{
  "model": "contrastive image-text model",
  "image_size": 48,
  "crop_scale_min": 0.7,
  "horizontal_flip": true,
  "embed_dim": 256,
  "encoder_head_dim": 64,
  "encoder_inner_norm": true,
  "text_encoder_norm_position": "res_post",
  "text_encoder_activation": "gelu",
  "init": "torch_default",
  "max_steps": 7900,
  "final_lr_fraction": 0.01,
  "adamw_weight_decay_other_params": 0
}
Rows from block 4 of the text encoder of a small contrastive image-text model, named by matrix and row number. Rows with one number belong to one neuron. Each number is 500 + 40 x the weight over its row's rms, rounded and kept within 0 to 999. All counts start at 0. Numbers have three digits each.
After each neuron's rows are labels from the 100 texts, of 14976, where the neuron reaches its highest value: "tokens" is the input token at the peak. Only what is clearly more common there than usual is listed. The data: photos of plants and fungi (iNaturalist).
# fc1: MLP up (text_encoder.blocks.4.mlp.fc1.weight, 1024x256), inputs 0-127
# fc2: MLP down (text_encoder.blocks.4.mlp.fc2.weight, 256x1024, transposed), outputs 0-127

fc1.349:526468496527500491500463540411592493482500494500495506518512410477503459487486496510438495515552478445518515572505454576525503549518510532491483556594419532493466505460473559513438551475494439551581484524493467551465534524411558411494547477509542517514485510600463434491504503483479478511528466373477596490507440491486522444503506538499528516518470496529492537525527459413442520494505
fc2.349:486534432496430506492514465477454485518496508476508467457495585584472546509455467480554473553473518558565447441496547466428487462450510447501501491410594465514517473552490485409533455515495566455425563481496578481525468457496440527490515500485425494513502488404534573552477456494513496526536520545515449495529526491543515570519475467553469432469504535508469487501520502581546489534494
tokens: "t"; "h"

fc1.210:526515442540532516521492474463490527453584417526531541477488481471527535548551433458526423504434456523580522589540513586477497470451526507499534489475461471480471510507530489512493495529541537546578547450480490466485483524447457553516485487467514596540596484598492500543501509537525525494463464472496504497528492515476505531509492529558543498572517477474470552498529482415533481455510
fc2.210:466486560464502509511472482521508507537408587488463468485522504499524535454406529544494551539495516461426453459484570453540528525521460493520495558498564537533501482530474526485529456517473491457448470581536512506568519498533537480505504514545518494460458540459516532488565532489429438552536595528534512475487571440530458420484489459473484539432520481580486492527488512576437479539446
tokens: "t"; "z"

fc1.183:476472567475424455569441531507523517504569486475533562483541474469470509515474447491460552460440522461502503422553462496473558506499512443503539477492495486601568498490521504527423532525441446557483489520533408522496578507458535521504413508439527529488456537454509529496488523494491488479481460505530497442443438471486503479530534558433575473433506472514513462505556443436478468441506
fc2.183:543491493534561472464535417515477496500555571492457450557498526495553448448562499546500446508491438516459446514414567501463497439499469572443464480501469482424462500480502552450614498523519494433558568512537566528494439474602456506450548546547471489511478492537477460519507449485502524488444546446480448503578519519468508526510482476528476473601480512456502549504500504507436528543515
tokens: "r"; "u"

fc1.620:490474447511505474574514465510452501519519485491526491404463551491578535530546499511440473497510450521503591559490537523496421476497562543519489548464579483510441532517522556527433553522485498550513471446518460574489522466555540544453498504442424472470509450485424525559523458524463551449467569543456519476535553433533453516508521468537491546531531490505522552503459501485565560477516
fc2.620:463491498464588513508496525554531448458453499512507449552483446471492479424493482499519537515475473451518500489538491466492491510485405455444598465510447526514501453542480552520471459556497468561506521458435471513497501578437512518475554437459527444540565570494477498461455466505495468498561412481475460479507468611514509490523564508493506515529473447424460556402473540543433523534502
tokens: "l"

fc1.28:528522489590451524459492508511533574482584495493532521449497543562516492484419526511480508560510523545573533532538439533548560489506533533489494493483484511547497500538461491421519457522580467559458506474466518467484526510539480507564421480520504434562486502461548474493490487524446494491515490498528557420503502452505475550504555520468486485520517439486518507479440476432444475503435
fc2.28:482488452494528482578466527497468485486521457492488466489435492474510474465548509466514465413514529490428470438463574512401447504510452458510598488535491528450477444501509516539471557425426487450573528526569507510487446481479496497425504541482482534481511541520429512511523530516547485472515479545428533590491459576526524460484470469528521509527466546504479474531488540487560509539457
tokens: "c"; "<end>"

fc1.639:526515483513361555506470522510545453436476495487532544454487502487474517486404533536559567462496517456491466457531464471516472462466488506550512511517438497527510469512517511499466480490507524476445543476535558446430473539504484442498498461560463465451439538524484510527527466596495451465471522537572386425486500525537511520587540538448451432455471458544532500519449510547454462571477
fc2.639:446549485509578405516496509502481521532474468459485553521539515560507506502580460510475424523475466492509459544470550499488499481542517504474444508491498464473538454493517492456486540499524484512563434533525418518534493437464525507511474491443516500489582466481567451536490515511524499550499454425354629574525552433425478511409514510485525556563525503440430518450499451443547518445466
tokens: "t"

fc1.121:466516473555453503510519563498524468444572544454513518492444428472542468460553454538477548586501466518532538430561471477577507513484542466501489579566413502507439496480494501547475506525470535547516500465500509477463501545512543431437571475487483473488514469484535465490470514517557468515523466381503507513450435577534483493531527446520472494553471513455537528498469421489492526582539
fc2.121:479526484442537492503507391461492485470444446509466454495540558584439501539475535478514421450509488484456414497457539505564499517522458537482450486419548524462519504463472523473460506471511457465519547511517526563555465507457484570558484514523447580482553530506504524493494471505481524491484572532557488478504540426508511508473461585526470521435486500506477496548544524533486427434482
tokens: "y"

fc1.447:545456533509567497511490577583443497557511497477426524489485469542450538562494470523483435410482447429551588545482410510487479517430498585547550512571485524473511491471519549566486437521456568546527457521526465526539513480497502505493535510533498514495461498496511510491503527496452493502489552555517528476485532451471535508514469442504482530455480566547403541469465546495534470527458
fc2.447:531601532484433511563533468464545468539486568515515478513530505467551466438486518460459495543505483534460458473560566463489516471613485491487454525420493489530495544531518497520576536514531475550432496516437502474487497535478430493532556518475542478481521509468486472488478451416539558491456439484549528539477509511503468445473558567484487510558547487421546472497498540536524546464519
tokens: "g"

fc1.446:595508424521471550484419513515489576484490497513516487469484414451505466516510616461421540462469539535459476533509499523498472523498491504477515446493614488580495514521485514457486575364584506470488506552438469530485456533513480452497464473452574509499452536491517447494494462451491489419564488510501423492471490514502470469551487477420424501488496416499433562414483444474518523432494
fc2.446:481547483446570497506487486495466537403507495584508479474505526500593437492456495467534462497475515458499510546513445525510522464513477567448435534477443483502594533542421479501503475509439492529468553506505496501460549474512501580481543512510560460497573511500540491489458462441485441517429452530431516522493481539609506523545601483505499548559499526480515524480510455445463438522538
tokens: "n"

fc1.625:518475474416524487508471575487583468438486558531524500511459419528477517422534533572509481496539526497488496481465471548470475492463476574544439548456520447471518418509514494500465498495435489464460535505477475478471485569439565433483494515530489498436440374490566491488531513480474415514504497545476479405431483484454423496497469463499486532530516486511542503491548485493432493573534
fc2.625:498509506483477498491557475546473533526508548511506494500446544453515530469445495478491479541480519521556551570523491437524490546551520457483448442500499515534464483491541520460462503535513527458517434561450436504525483493585430491513515491474517508504518475508540526471475483560518532494470446494528520552522506520488580517514470562534519432443503513518479536456528417543465538453550
tokens: "r"

fc1.443:506536521450453478568566507559417520455459514427497467423442481444501468531503545511543559480531538454481478448500500574539501519518529540501545494539562517434494478524443495496521512530552479490454504476502531497520460457587555507452560487473441494453473474475554484415453459503470494436549538531517451482398512544586507552532567480497455507502463523465515478598480491539489533533532
fc2.443:483486435554518507459464475462537434544486451513503524465577573616465458534551476511474459495528476550501518496447489473572503470524512433500481505447415426537457514421552446513438466479512500530550486480484489540435548554441530496518478467502511453517572468510447507519528492499478515543449422477472542477536472518459483515414481497447476551503547497456502485438473512453523490473541
tokens: "u"

fc1.161:521518550459514469422529487547574492510537541459517498499493467538455501567495395483541529500512549502482519507525519517514500517447562470493535483507547515474541473486463436509539487506516520484483509431547528465489457445586520457465452560486532561528517494473583531477453442539462467451556553519534566497510497461592454538499466463513579515506545474463501545540446511542524505524419
fc2.161:400502493509418505577467484513467474494548547533476500522479547514483505425456584474458439478528519478436485501435469500494438477517428522520498466467475460534466486517523505559505494487486453459561490504463489532524482561496533519524499455442466441446549475569433511530542536565567483495478464537524539548480520597456494448482506512538405531486458608525431478484479501441553484520556
tokens: "y"

fc1.393:455470492471499416553481503484489555561454442465523500501475499496512499530477493448507466496523526513526492484491502442527522483525478511514499531474514504533504435504532480522498491530484469459546590533511367480525450508508509541443553499457492544538468445409534426519468499475540510506477512500479497456462478466538471580471517498456543565501500482417450471495565558426437490541485
fc2.393:509486480546506488517478542482512437464482507559534452512532558534531556553503533529486518529494519499476529536474483487477466515496480548506448463510511482516581564476495543495504492472458473492492419465452637484543525533469471474538530514583500464490462503617468598432440483476409534459443438486521479525507513571443557447519514501491559473522505557543534438420519482555504549449488
tokens: "d"

fc1.53:440485538503491520516506522494447470516503549446453481583478494527480501533551477439484450461447467464506494543501486532548402493430486478507418399556418504496475573484554459495459522526576580418447432488450526541507510540473585527509528488454500523500431454496505437469508407426549525530483432495468422541458484510447501536546508509463521501563490458517468451541555595481492481496526
fc2.53:494515504439447528410523442527417520521451559520482458523520521501482458499490510562505486513504498516453528508511531476575586478494495443515514470438485444479562496478513507523551520486512494476530486587504518538521489496501569528495519529421507483526414474442531497493442428438478455472506538516509442439546486491468542494491392527588444544517529554446556511483451484466502495507447
tokens: "r"

fc1.462:557551490459468487525561494504551445464538432470472495562502534458512510556559519518476576524554501446522568549530530449487452476478443526508488566592428482544515512555544528492516579538420576488509479492479439486458515506463480478470566484475533536430505484496561551547439473508563512526525504513508554526460534531523546531497529515483437521481515470537478510540447547473526576563529
fc2.462:477470472531500495489504538476498526488495529508588452490505531541497540457463537528465464528467499563490480459471492481487522495586533526513525498389548482496484505459471549481476434498537447438507479537525498468550501493509533522547516481504452467557504542505494506463505497544399512494433512449589474454531488440498487480456423526522576493533483494479456489386479467547465457431530
tokens: "t"; "q"

fc1.185:512584504502564462468548471482493570479526510454374516568536502508513549548488465473541493481542491421487528544514459544515577520497504514530495528511437555504521523432464549474461518524574460517542515516487493563484534430419520544480596501526453619510514543564520406487491505577521486496559455451493511465441485498482491513542528551511524510476515495490519509468507428458510535588477
fc2.185:484474456464399542544506539536491422498498466489575517460498509523453474484490528525463492563568500578573507433479544478509443515489523472468533520440571466469444493549540500476469468482482526460469457507509508443502516507474503477550511495570454443484501473427524569483521499436403468570508588479549452453505529492513526559471454469579476524475512532504489441535539488563466463443613
tokens: "-"; "."

fc1.564:537476516490371481531489551464588454484532529470499508467532439483493542492471493550503550577412476475499495516508493556522484504506511531475513491604428550570502478494459449459515516575482485510472496514480530475480521504523571396453522540488471517511473396491478452508533420546488446501526529488515475476408447516536527481563621561487461493531457411501524549525465439523495490441522
fc2.564:414576523521600444520475464501450504515430488494487573492527535525511452517509511516561481454521472472526456474502512455573506501530486463515437499409556500441502483484534527432484445473534509507549512517535508541541543467436425569512503511484487470469595522484549486529522544520505477488463437485393527561573513514456471551397440512492466501489558514518497445507472500443523474519467
tokens: "d"

fc1.415:529508530413456459489547457527463568452558486467509600474519498542485483537487517427459558533508496504431519495487486539503493461500489536451506502483536485460541495517502498463530508505567476412576512516442541490410468433495476539485447522464526556499508507612463480567437526434511505485538446453472506455552418504483517528543495488530482547458495472528506494550559490500554507616590
fc2.415:485569487537472486452549498515487455477497445551489528474501537424471537457518468537491506487509529444487541517489534499447537519516496476543521539434511459496466493510479558465514458507504528473543488517516460538455493582559497463534544469455508422459476480415494586498579537590582556541589454510552445547489487465523492482481561464532546517547430557480528486518441421503435441518521
tokens: "-"

fc1.179:510572479398563496520489492485499504526496454548504553530511513454501455507524578488429474514498427447516503500463550527556520612398486526538499519545448497427551514499542490541493474511480448502533486544481555573486444495527479522440545522507565475530473436498497468464444515493512471509466408528539503478532482509528576502471470423504516572528537550484476471512493456485521479507573
fc2.179:488502522572457493517485471481518476485472519558558553463559407443514489525522499519493533632487512522452448490458456481471507531526496451538460506510510581543545497546558508514541495523445495465458541429521527500530464492531518483526487446519430449459540497501507517562476549506550513522485544497601550420471491436509469474495480480511468556519504519467442532527448552510522576433514
tokens: "n"; "'"

fc1.501:527531482544518505521531516497523555455579432496513501488483480540473520522516439494480518511552531541566544506500514478503573486461530475452493496516443453485501561458430497520489477486433495459490465544530489490545525516414500517529452469460544488528469485424458463506525477483491551587468479513484572466509497487478481501529491426479557534490579525522469530448480551443528536520443
fc2.501:517481503510490491504496445551489486479470496480517456512482489461495467487413559469502495468485536477479456493469530548425429476525429537505543471516546518509479507572513496501473600544519469471534540443538498507473511488532523483508494475583459496520528578585490586497472530451485516362522496481573463527502471522538527484484495540460458475493408486472465464522482484506439450533551
tokens: "u"; "o"

fc1.621:485467537539447436501496495439519564497532501543538512521527447513497488533480436487430549507530558557523514459496525512454482467550484469506498464479519502447479506528489456473486461438494558519439538586544490516535545526524492479520427478473518500480446457417435482499537484536518447495514517557549547462538506457513549500520488548482551482556523574388411569428500521505514512507436
fc2.621:427525504513585565492531475518502480451492472462453534419486527487488440487505557470485516483446450495457498478504494562402465481478488540487473558597489521531507459485489516487488562515452448495531498460435533488434531511466416456483443495554517586558585484559539519496513433534437434500605480484503506551535525494516549392443492396557437434542529507547570436556472442494466442557467
tokens: "h"

fc1.74:541561534552512500467510511445429556472513474468560490422552505471496513531512524508437548533458523542489493561512468458515566477566562578556462460562506561545479484515471498447470482457583471500540494529529501492481518487426447444514486477513485519559530546544509435540502456511485516583460491494490565558483504494556533506557463528522501521506505480532528524461448556476485543486466
fc2.74:515391430512484505477463448490519522500533475516551471538475510546516442434487461565538475426491495454594468438471514522496488484491495441562519525459519434499563528474460436475518537561435545461456519506492457552497462487567517542485514563495577456484485499491474583508411486521501475451493475458485476465534422537504488481423545449498508500490536468488473506553495511521505446569536
tokens: "n"; "h"

fc1.708:506454472460516431517434550510508567498541495517516478506508506451479519510474463491481595423472473494510450447551509526421519558486484423530512481536522557482552515502504511545533522448530510538452445473523508491447521488430515495529469490465561454525491633515475520531510518435489548551572435507440497460575462497555487486521500489491472491464519514473506486411498529516561482503582
fc2.708:459502503540551586507489530512536548495513478452536546496553541528537510464483500467468504537499506459492497527438502535523445548393537562476463456490532539482492470503537447516517505533464419525547480504513446509486469510459515458553506550488568489433500490496448496483487466457482505535497466474496562436560520504487504544407511495559485527604535533476566444531494524463489539569520
tokens: "g"; "y"

fc1.466:498541488506454517518452542536546488562517516478461504508470532461493527534563455491466507541429557465477479519483461544521541513482420545504561518426502553447472520483445553545555427570498523608518454528532557551504561508542444457501483527492424464518510595460411493507479550474462529529522430491542610428506453433479513526484429484477515493460479468521445503534473503511498495505506
fc2.466:472483505513553496477526446439478513466537509526510455507447524462476507463484513530550446542451518520460464478434523430413507522525534493505555532567494404489416528542470491482491551466505508440582495485493497524471448507497472558412501553449531467524483560539487518473504511430568527462515532520491470539518529525546507537532401508483514483504504471501544472495558517554452501554453
tokens: "h"; "c"

fc1.169:453477481521563543490540524472462563540529516482492453523473573521519457506499518529441459493515522471462600502515459519522482486477481595538503478580527481504451491534587542497431494487501419498522494501500478494506518467518474490429579466503516493451515545501506495505466520502524479525551506458469525442451467423489492507558504535520456565375427497480439503573510493471513529556539
fc2.169:558547494487420464563513534456556447480469444539511464489481469478471470562499497488513542500461498480498562507496547449484519618544517482516460557434466470504507511505457498501529473501484500474496495499410531513539456497500459478550516517562470486547457508491505539501430484469482554488419503527505471568548504567480526450437484513521580511581590547486533433364550529598501532421534
tokens: "c"

fc1.148:585485437464411544503464513515604489501481540497534503470520503555480485494550490518510500463449460555505477522482511440502550471503472495411486414470528494502494492517482527521468519451485537557525509544474502553484485524537497551469564528419473461497530535565456483588482471468507475435452523455518567493545509545565499474519485519502568484505561574523541465468549504580538439482446
fc2.148:465496534474510448487488468517452494495413566521514532490474449418492439387464548520535502488530478500530420504436478453543531454526581510540594476638515476479550493528508518560559393486524503519550518489535536477504514508549546521417464582584498463512495507472450495537471399539485478518527464487453502510497433488469551572507511563517529572469491423505518541570418515413521492522492
tokens: "c"

fc1.199:435404507493531532455586451535406477543539530549507544490506408537501463552510481515419502474512388507415551531449474418395481501518526523524548467445483503452483544461509579517573517514484544579519490493528518493478526523492476519501543566486517550475550633578478450460467480483473520521522511524497515475522543471495520496543481560545402501501573492514477528458471455479503479482447
fc2.199:503513449493523571511494473422509438447562502546480504471470511529429445439569515501491484473521526574481509499516478503524499516459508549590511502416463538468487469462536488515430466530443457468555517492474517478521408545524469495526474495405380412484522507488498539443440433534485503438559434528556474576551520573565491510433455584519539447511533456481487492515505500477475464453520
tokens: "c"; "u"; "o"

fc1.661:464449477483542521493452515568541449529512450523438617512532544477524511442511469462494514508477477467479550489463429539504504522482493534565476477534536554504450564523480521547492430476497492566628514474486551510461592443487450478496431454451480552498485534533475528576524479456480508503486487537519560486525500498452529469502487550470543516485512588485475491460543564529559506448472
fc2.661:505540496587412508483565486502482555541540511516523509443455449534470502552446533548478496405490484488510414501518515460536517505531512471475605517457474446517606544500555528491552555537487478436481520538489468483504440509517487523472596552573487438512504486487518438541444476492478542515500472467586472532440458511509467511508587492479465521530425522501542469526475447502456514526550
tokens: "-"; "y"

fc1.465:487556481553504493469529545538457451513504487465453517601400524479546573517545432491485467509526539502580505514461507504538445486514511562472458479488531471496433457538446528526472502481479426539512487506506531480482464449439495504441494409501491518520482463447536527430464521431502469421503490563490489562485468529596513487472485391463495519485530521504566525592490487552541516497455
fc2.465:545409491478464516555521482514498553479513505483481509444476520486514474521454560540410509485485560464387483457455469483464523456483486457507531469558401491559500529499586499484503496499472457527548517451542510537540552520506529532487531514543491431490532550542447479569551411531498547494528480494480510454450454459465428494576561547526537512547496549543459445486496496483458496513540
tokens: "l"

fc1.106:403459464439450466525480515528474520477542530495508481552499489485533562582539487490521455507479504512464467517502467566449461462470537438513433542505545486423477553499522509506565440519517570455543486497488560456527499546477527407581507527610527442478451409514524498533489478570494511466477526510453534500522492483493491507555499539499545543482573453491524530576571514519498498475459
fc2.106:455554517447517518508492474525462420457475524582559491513490459514479531492562554519509571530505452508483478581508451496486532526494589425468445510534559571423443506543486495547459460500571508547495480501449494526478561508441574508473494480425505551526521511498454496508502595557483515444479469436504501443447486509471531556537533509460555496566410433459499523533517473513598509512503
tokens: "d"

fc1.580:509519447466461533471481496488456505515571534495621495492530515508473507455499497545448533462477497560472516541504482515424448462463436493437455487488567452536546546554476413487506470491492565512431462409474436543530464491442522431424536506426507475515489479494463534474474453470569489500503492425517496578469424479459496488504449505488401483513503446537519561469552461483497499484507
fc2.580:452462484482538440401514496455537540508534512563487468503449460455471480449490469413501530485549476461483499514462465505508539483468562459516584519522535524532447531552401481515481523507455524482544523563570471556490492494511497434491435487488494471483509531504465470488439490499494537473540450566441457485598525562531552495437532552532606510454466481499539491558513578487513469537473
tokens: "t"

fc1.618:506498418557503572500501601438547547485454532500551504463594430498405443467476516473445521471519489474520530578498455557519465479470517478456516514572503452487480528447539455479453532435459458517520516476502480528513496515468531477489528495488559440536524473570465519461452464494511513505515509445482522529514456412434470517540439534503496539496463432564509585524535481409402485461497
fc2.618:516512526454515404449478426522492495549508482553493466520423522497557558552486437487572480538537504482499499481489495494447517508415514492477454491420538500540542505619433469487522519518499542496482537533510564497475402447507527452470429491504450524460454524442479530543486466447539483454536445497516575478575504562553581466521520480516472453504468527502473478530532501551553455533488
tokens: "t"

fc1.722:495446435467586497455491539423537477479518484554536524477513498495497472453506495535472462580507447539512524566457485506462453505462518510472495494468495439413447528504490450503453426489425511541485531481475509512492454553465573426463534517541476464486466481521450427522522490472556558546525454524521503514546495450489495392506509534542455473575499510487528498464528491451534506463509
fc2.722:522518506481464502530538479480471531498543515511520400530484478507514464498440467441520541403488524468483546458565526542462555505502477453501445492523528596593517494593421519496528599514558504506518496506548513515493545429509437512494467487429514504533507578540517548501469437486464475443530536498483526506476498568544512529482530455484520504481474482532514515553499552540446481583522
tokens: "h"; "i"; "p"

fc1.313:499562497561504519456546564475530446528499500570481550504471483423447449567529585376508526421475462516450583432496507435483515560499547452534535536517433522437529441523549491500482445525519507501543496503491518530509447439536413540475472451445572533409492516624523444468493467556542488551489458531432495482449414434523442509452488512443451514512482514472514459509479482518503511522479
fc2.313:505539570557523542452526488522558500479536486507457522479489432517427484523536540442474541431507488603472550430501489543533534529461555484515503551565497473482502458601499523576483520485557521539526527561501519521467504474557509442541463401469574476490528466634464505480486475447541479546551514536522466447527485519471470476509460459485468528509526478497534494508431441495495556464491
tokens: "c"

fc1.719:557456554470549509511504552483603510564439538478459491438552453510483511599431518454478578493539418507422461434441479545517474487479510455579502558558472550478480455528630509532470478541473517415458458520513478524522482557474592487552513551502532479487426463485557584480551500492464554549509527484488556459512503455497451514542486557483451562498456515441498519491554525495443475434491
fc2.719:475538479547417483457500444458471479535530503498487531529485485497546514415547464506516457525494529508536526588538550496529479539489513551424445481434551503510530583506459464519521526499557504525515530505461558470452478463532541465494470427522523520471513506474463427557447575510581516475499510477526431529484543468455548440515522472550492436465583471620505564487510515512551547488536
tokens: "g"; "k"

fc1.421:521442475410446547476445464544543431468444451578541466480491534521611513480424530547499479449509516584424514534455510476469500569493426527449416428489474470473494524535479520504487497505497535479437450484482517492511503548501569510497451508523513429471447479495495576556530516475469467551517452551479451461498540472599465473479554502550482455504498551488440390474423530525518485484525
fc2.421:515548552540534497566534560405470535497517532447415481522479472465446488483520491457529525508503466432569445494552442495485488456503564464544531488510462496518517493461502506488483541469518497559556519498524461524485471464472457510439524478495460494537564543474533370477457431523578507507494530537450549558446453540445532535487507520500494525500465469500560616500554494474444572504425
tokens: "l"; "i"

fc1.63:479494483438400468496422479509511523576570542458504519560463544551490450500513503524499485529473516482497488430545509497520563535493524476382500481436483471536520458530442447469509530544575477486500495500490521499466506441521478488475466506573500525575481499488559511508499474522487467463494515521501469487499437488568420475540519549463515484483531553459458500427427448519511533493463
fc2.63:485496524537547543516447511496470441427472496505479556477501499456482528567481598479455525476546536563407405502416475437478462544514477478628508495526490475467557476546489503500481455482426481462519498449492514517460458563556552553474523505453443523439546460519452487483525542524529490510472460572483553551485516572531529505502460488516477581541464539513493526561588522507543534515533
tokens: "y"

fc1.530:513583532463463450531552540501549526502516453485439494519524523518479495523501486492499599495561542421523460525472501467528578448437437487552518529525426507492524535522480481485464528525381502489547516490487500436609456470432531504508540521530476538489478517464534536482411492528498513558446560526545485480478511514562517537558522537455473540461527455465455493486493503377445528563525
fc2.530:464425434499493471458468486537484483468512490500598447502510569503536574496483519557465442509501478581534550479504536493472450496558534537481498536469528467506491479455554522493548445520530469466448457528485485519488458550515542480532479435487487509515499503527553507483577488538467533517473477439604513512528530491478573487433481508572548456525514480479504513405417454582519517434528
tokens: "d"; "x"

fc1.575:570523518535443476574531535468481588531534458505498477493492515476524508503504554518516534483447454510444456468547538497505444482478562547535501515489508498471477493536470520534446514530572523528496465446553480467459496521480501371509512465481454483508541494545471491486493479564546498546457503514460473447492518556486553537657562546497451470539482456548518455587470557471413468536523
fc2.575:497546491467516440471416497582519434531500454486564575524479457505498478477478517492499460407455547458606513508494535515481538497535436451481572462542493486553544473467546436437539524481487491509485544564523453544515471492492514522504486524555570446541445493506534534576469508488409546473536533473473530577508512427497461464391510481404516553477548484530484516467520453529552509508440
tokens: "u"

fc1.649:522561521423467474526528482542445544541557556501535464470521548609503466495495502502497538551512581526488499476458524525474586523482593548466514461516555522546556497584467411437543541515534497467512496456553559426499502489505476471509491483480482466591516465465542497505472491601513458464570530494554522543462505531530464472431497459474533540528578496553541492521444453549479526597520
fc2.649:483422523512455504540472536515512497420510495534513514540521484387449458510440572454459461460568498494436580474547453474469407506509401454542504458516458508491467389468525512512500471530489484472517508473469430516517441483533467509443476531491509561436496517578467539489497529527563503417467425516447484453558505550499549448592536501542545479504455514464454513533489501478543475484497
tokens: "y"

fc1.43:600533487411409549548487437471487514478517466499551540569558509471431475503378505525520577463460523384489477517442506514478552496480464526465536427474496465497545513506417477511478529497508529520471511518487536508465458525437527463513528466559440559517484542532486472529481418505489502471445530488533473422506463526490505485553460545419480482532533497521500537523513484476502478493511
fc2.43:432458509538569432423504542486517494589423542522474491459456459528505509503607505501570446505479491582551470502572488456480488446532493448522494531547515474530474492557525492466521452504488520531492463498547477505528501472562498508445458495446545446513525470479463502467515519486535445557542428475437548606525515497532556513428551475524520526448498483533546482498454511506481491536463
tokens: "d"; "c"

fc1.99:511474499553483502498491506511458460482539516466470469490448554509530568486487443560471506499525535531492512565482510513508505500473410456493464484465491497497527465484532470480472510513566544483506556582426502567525483579524460500405605487481446518569459426555416479511470456538522487494524436478509521554528469536462549504459441431470465546517508498516491481509510475524453488481451
fc2.99:582485595484549462472554465485493528455426571541499526495548462502435515527449444435525523442512453402568525510480476526570493523477547514573462500490500550495516538531528612439524504513445480410526428508516514438496469468482540494455484489498516477458511510454579541535502475462470457527514513512474486525430474552493519550555491467541490495503505488485591438574527427449514421536516
tokens: "-"; "r"

fc1.189:497457538517510482504431516483558529474560506506554498563497455514502502517484507500588474448499473497529471515474464441487476511466487429515470462481577416496463460461496515590479449492485535513524465565493454503523457518488577526527440487573483453465489537559479469598462486430518522492465475502522473539495560492488495500575491581553524466436522581525446458456581515512459495464489
fc2.189:522540540459489443482540461513496477498475505465457498544526502441489498431416549491464432499529486485530449479471531541475504463479531588469542419563498480543551533529577515488578499511522485501512492471553584506507461527508418515442558508591586463522487575496490527463535479514479545575488478500528489506480431442482538577500482476555515551498478468543532555504430442526549490503486
tokens: "n"

fc1.696:511448439529452425549609488543485497423517528493468535503505513485499566521506494534489489539472534531471525536547450507533481469441576559511497508513524554522549509563489521469481532522528567510575577480538567547398505462525450511456529545506450481550525542510511519565434503468519551557532495562482561473514485491491471527524496495529448557558506508581574528558527519543526534479437
fc2.696:525524466496441528499487546539564461540483458509506586432460491517461493491496500488501514487486493421506514506510534520497531489569448449550558504484544440467522484454518590534528492470500469468546543510454439541500536554521509529490634483489525443479402522486472453473472523522532480497538460484562496505525419510531491546526541427516533548439473541530517514467566497485506489512476
tokens: "-"

fc1.469:490466445460521466492514514474504515473511533520536518504577505515470488544485496498453533448508502515498529491471543554504446491542459485546522507526496523491450573548448481460534474473461558518475484499535546503557515499493472462479502590438501499495435528425414457498462488585546383546457471626528471504540491454509586484497582559529537531528504506520409512402548541559539511450498
fc2.469:487548491515500484536471526459507469476465455484495500519496480535551463493496456490474480444456525485519582455537485502437430441507511494518490541479518497541553443511451545428435644519470464501516481486438436521487452493496474508531500424505505521538529417587521508500530467461397516414586462468438516536463540516507504445437515456461530418541593520473596488534458483473513471564437
tokens: "h"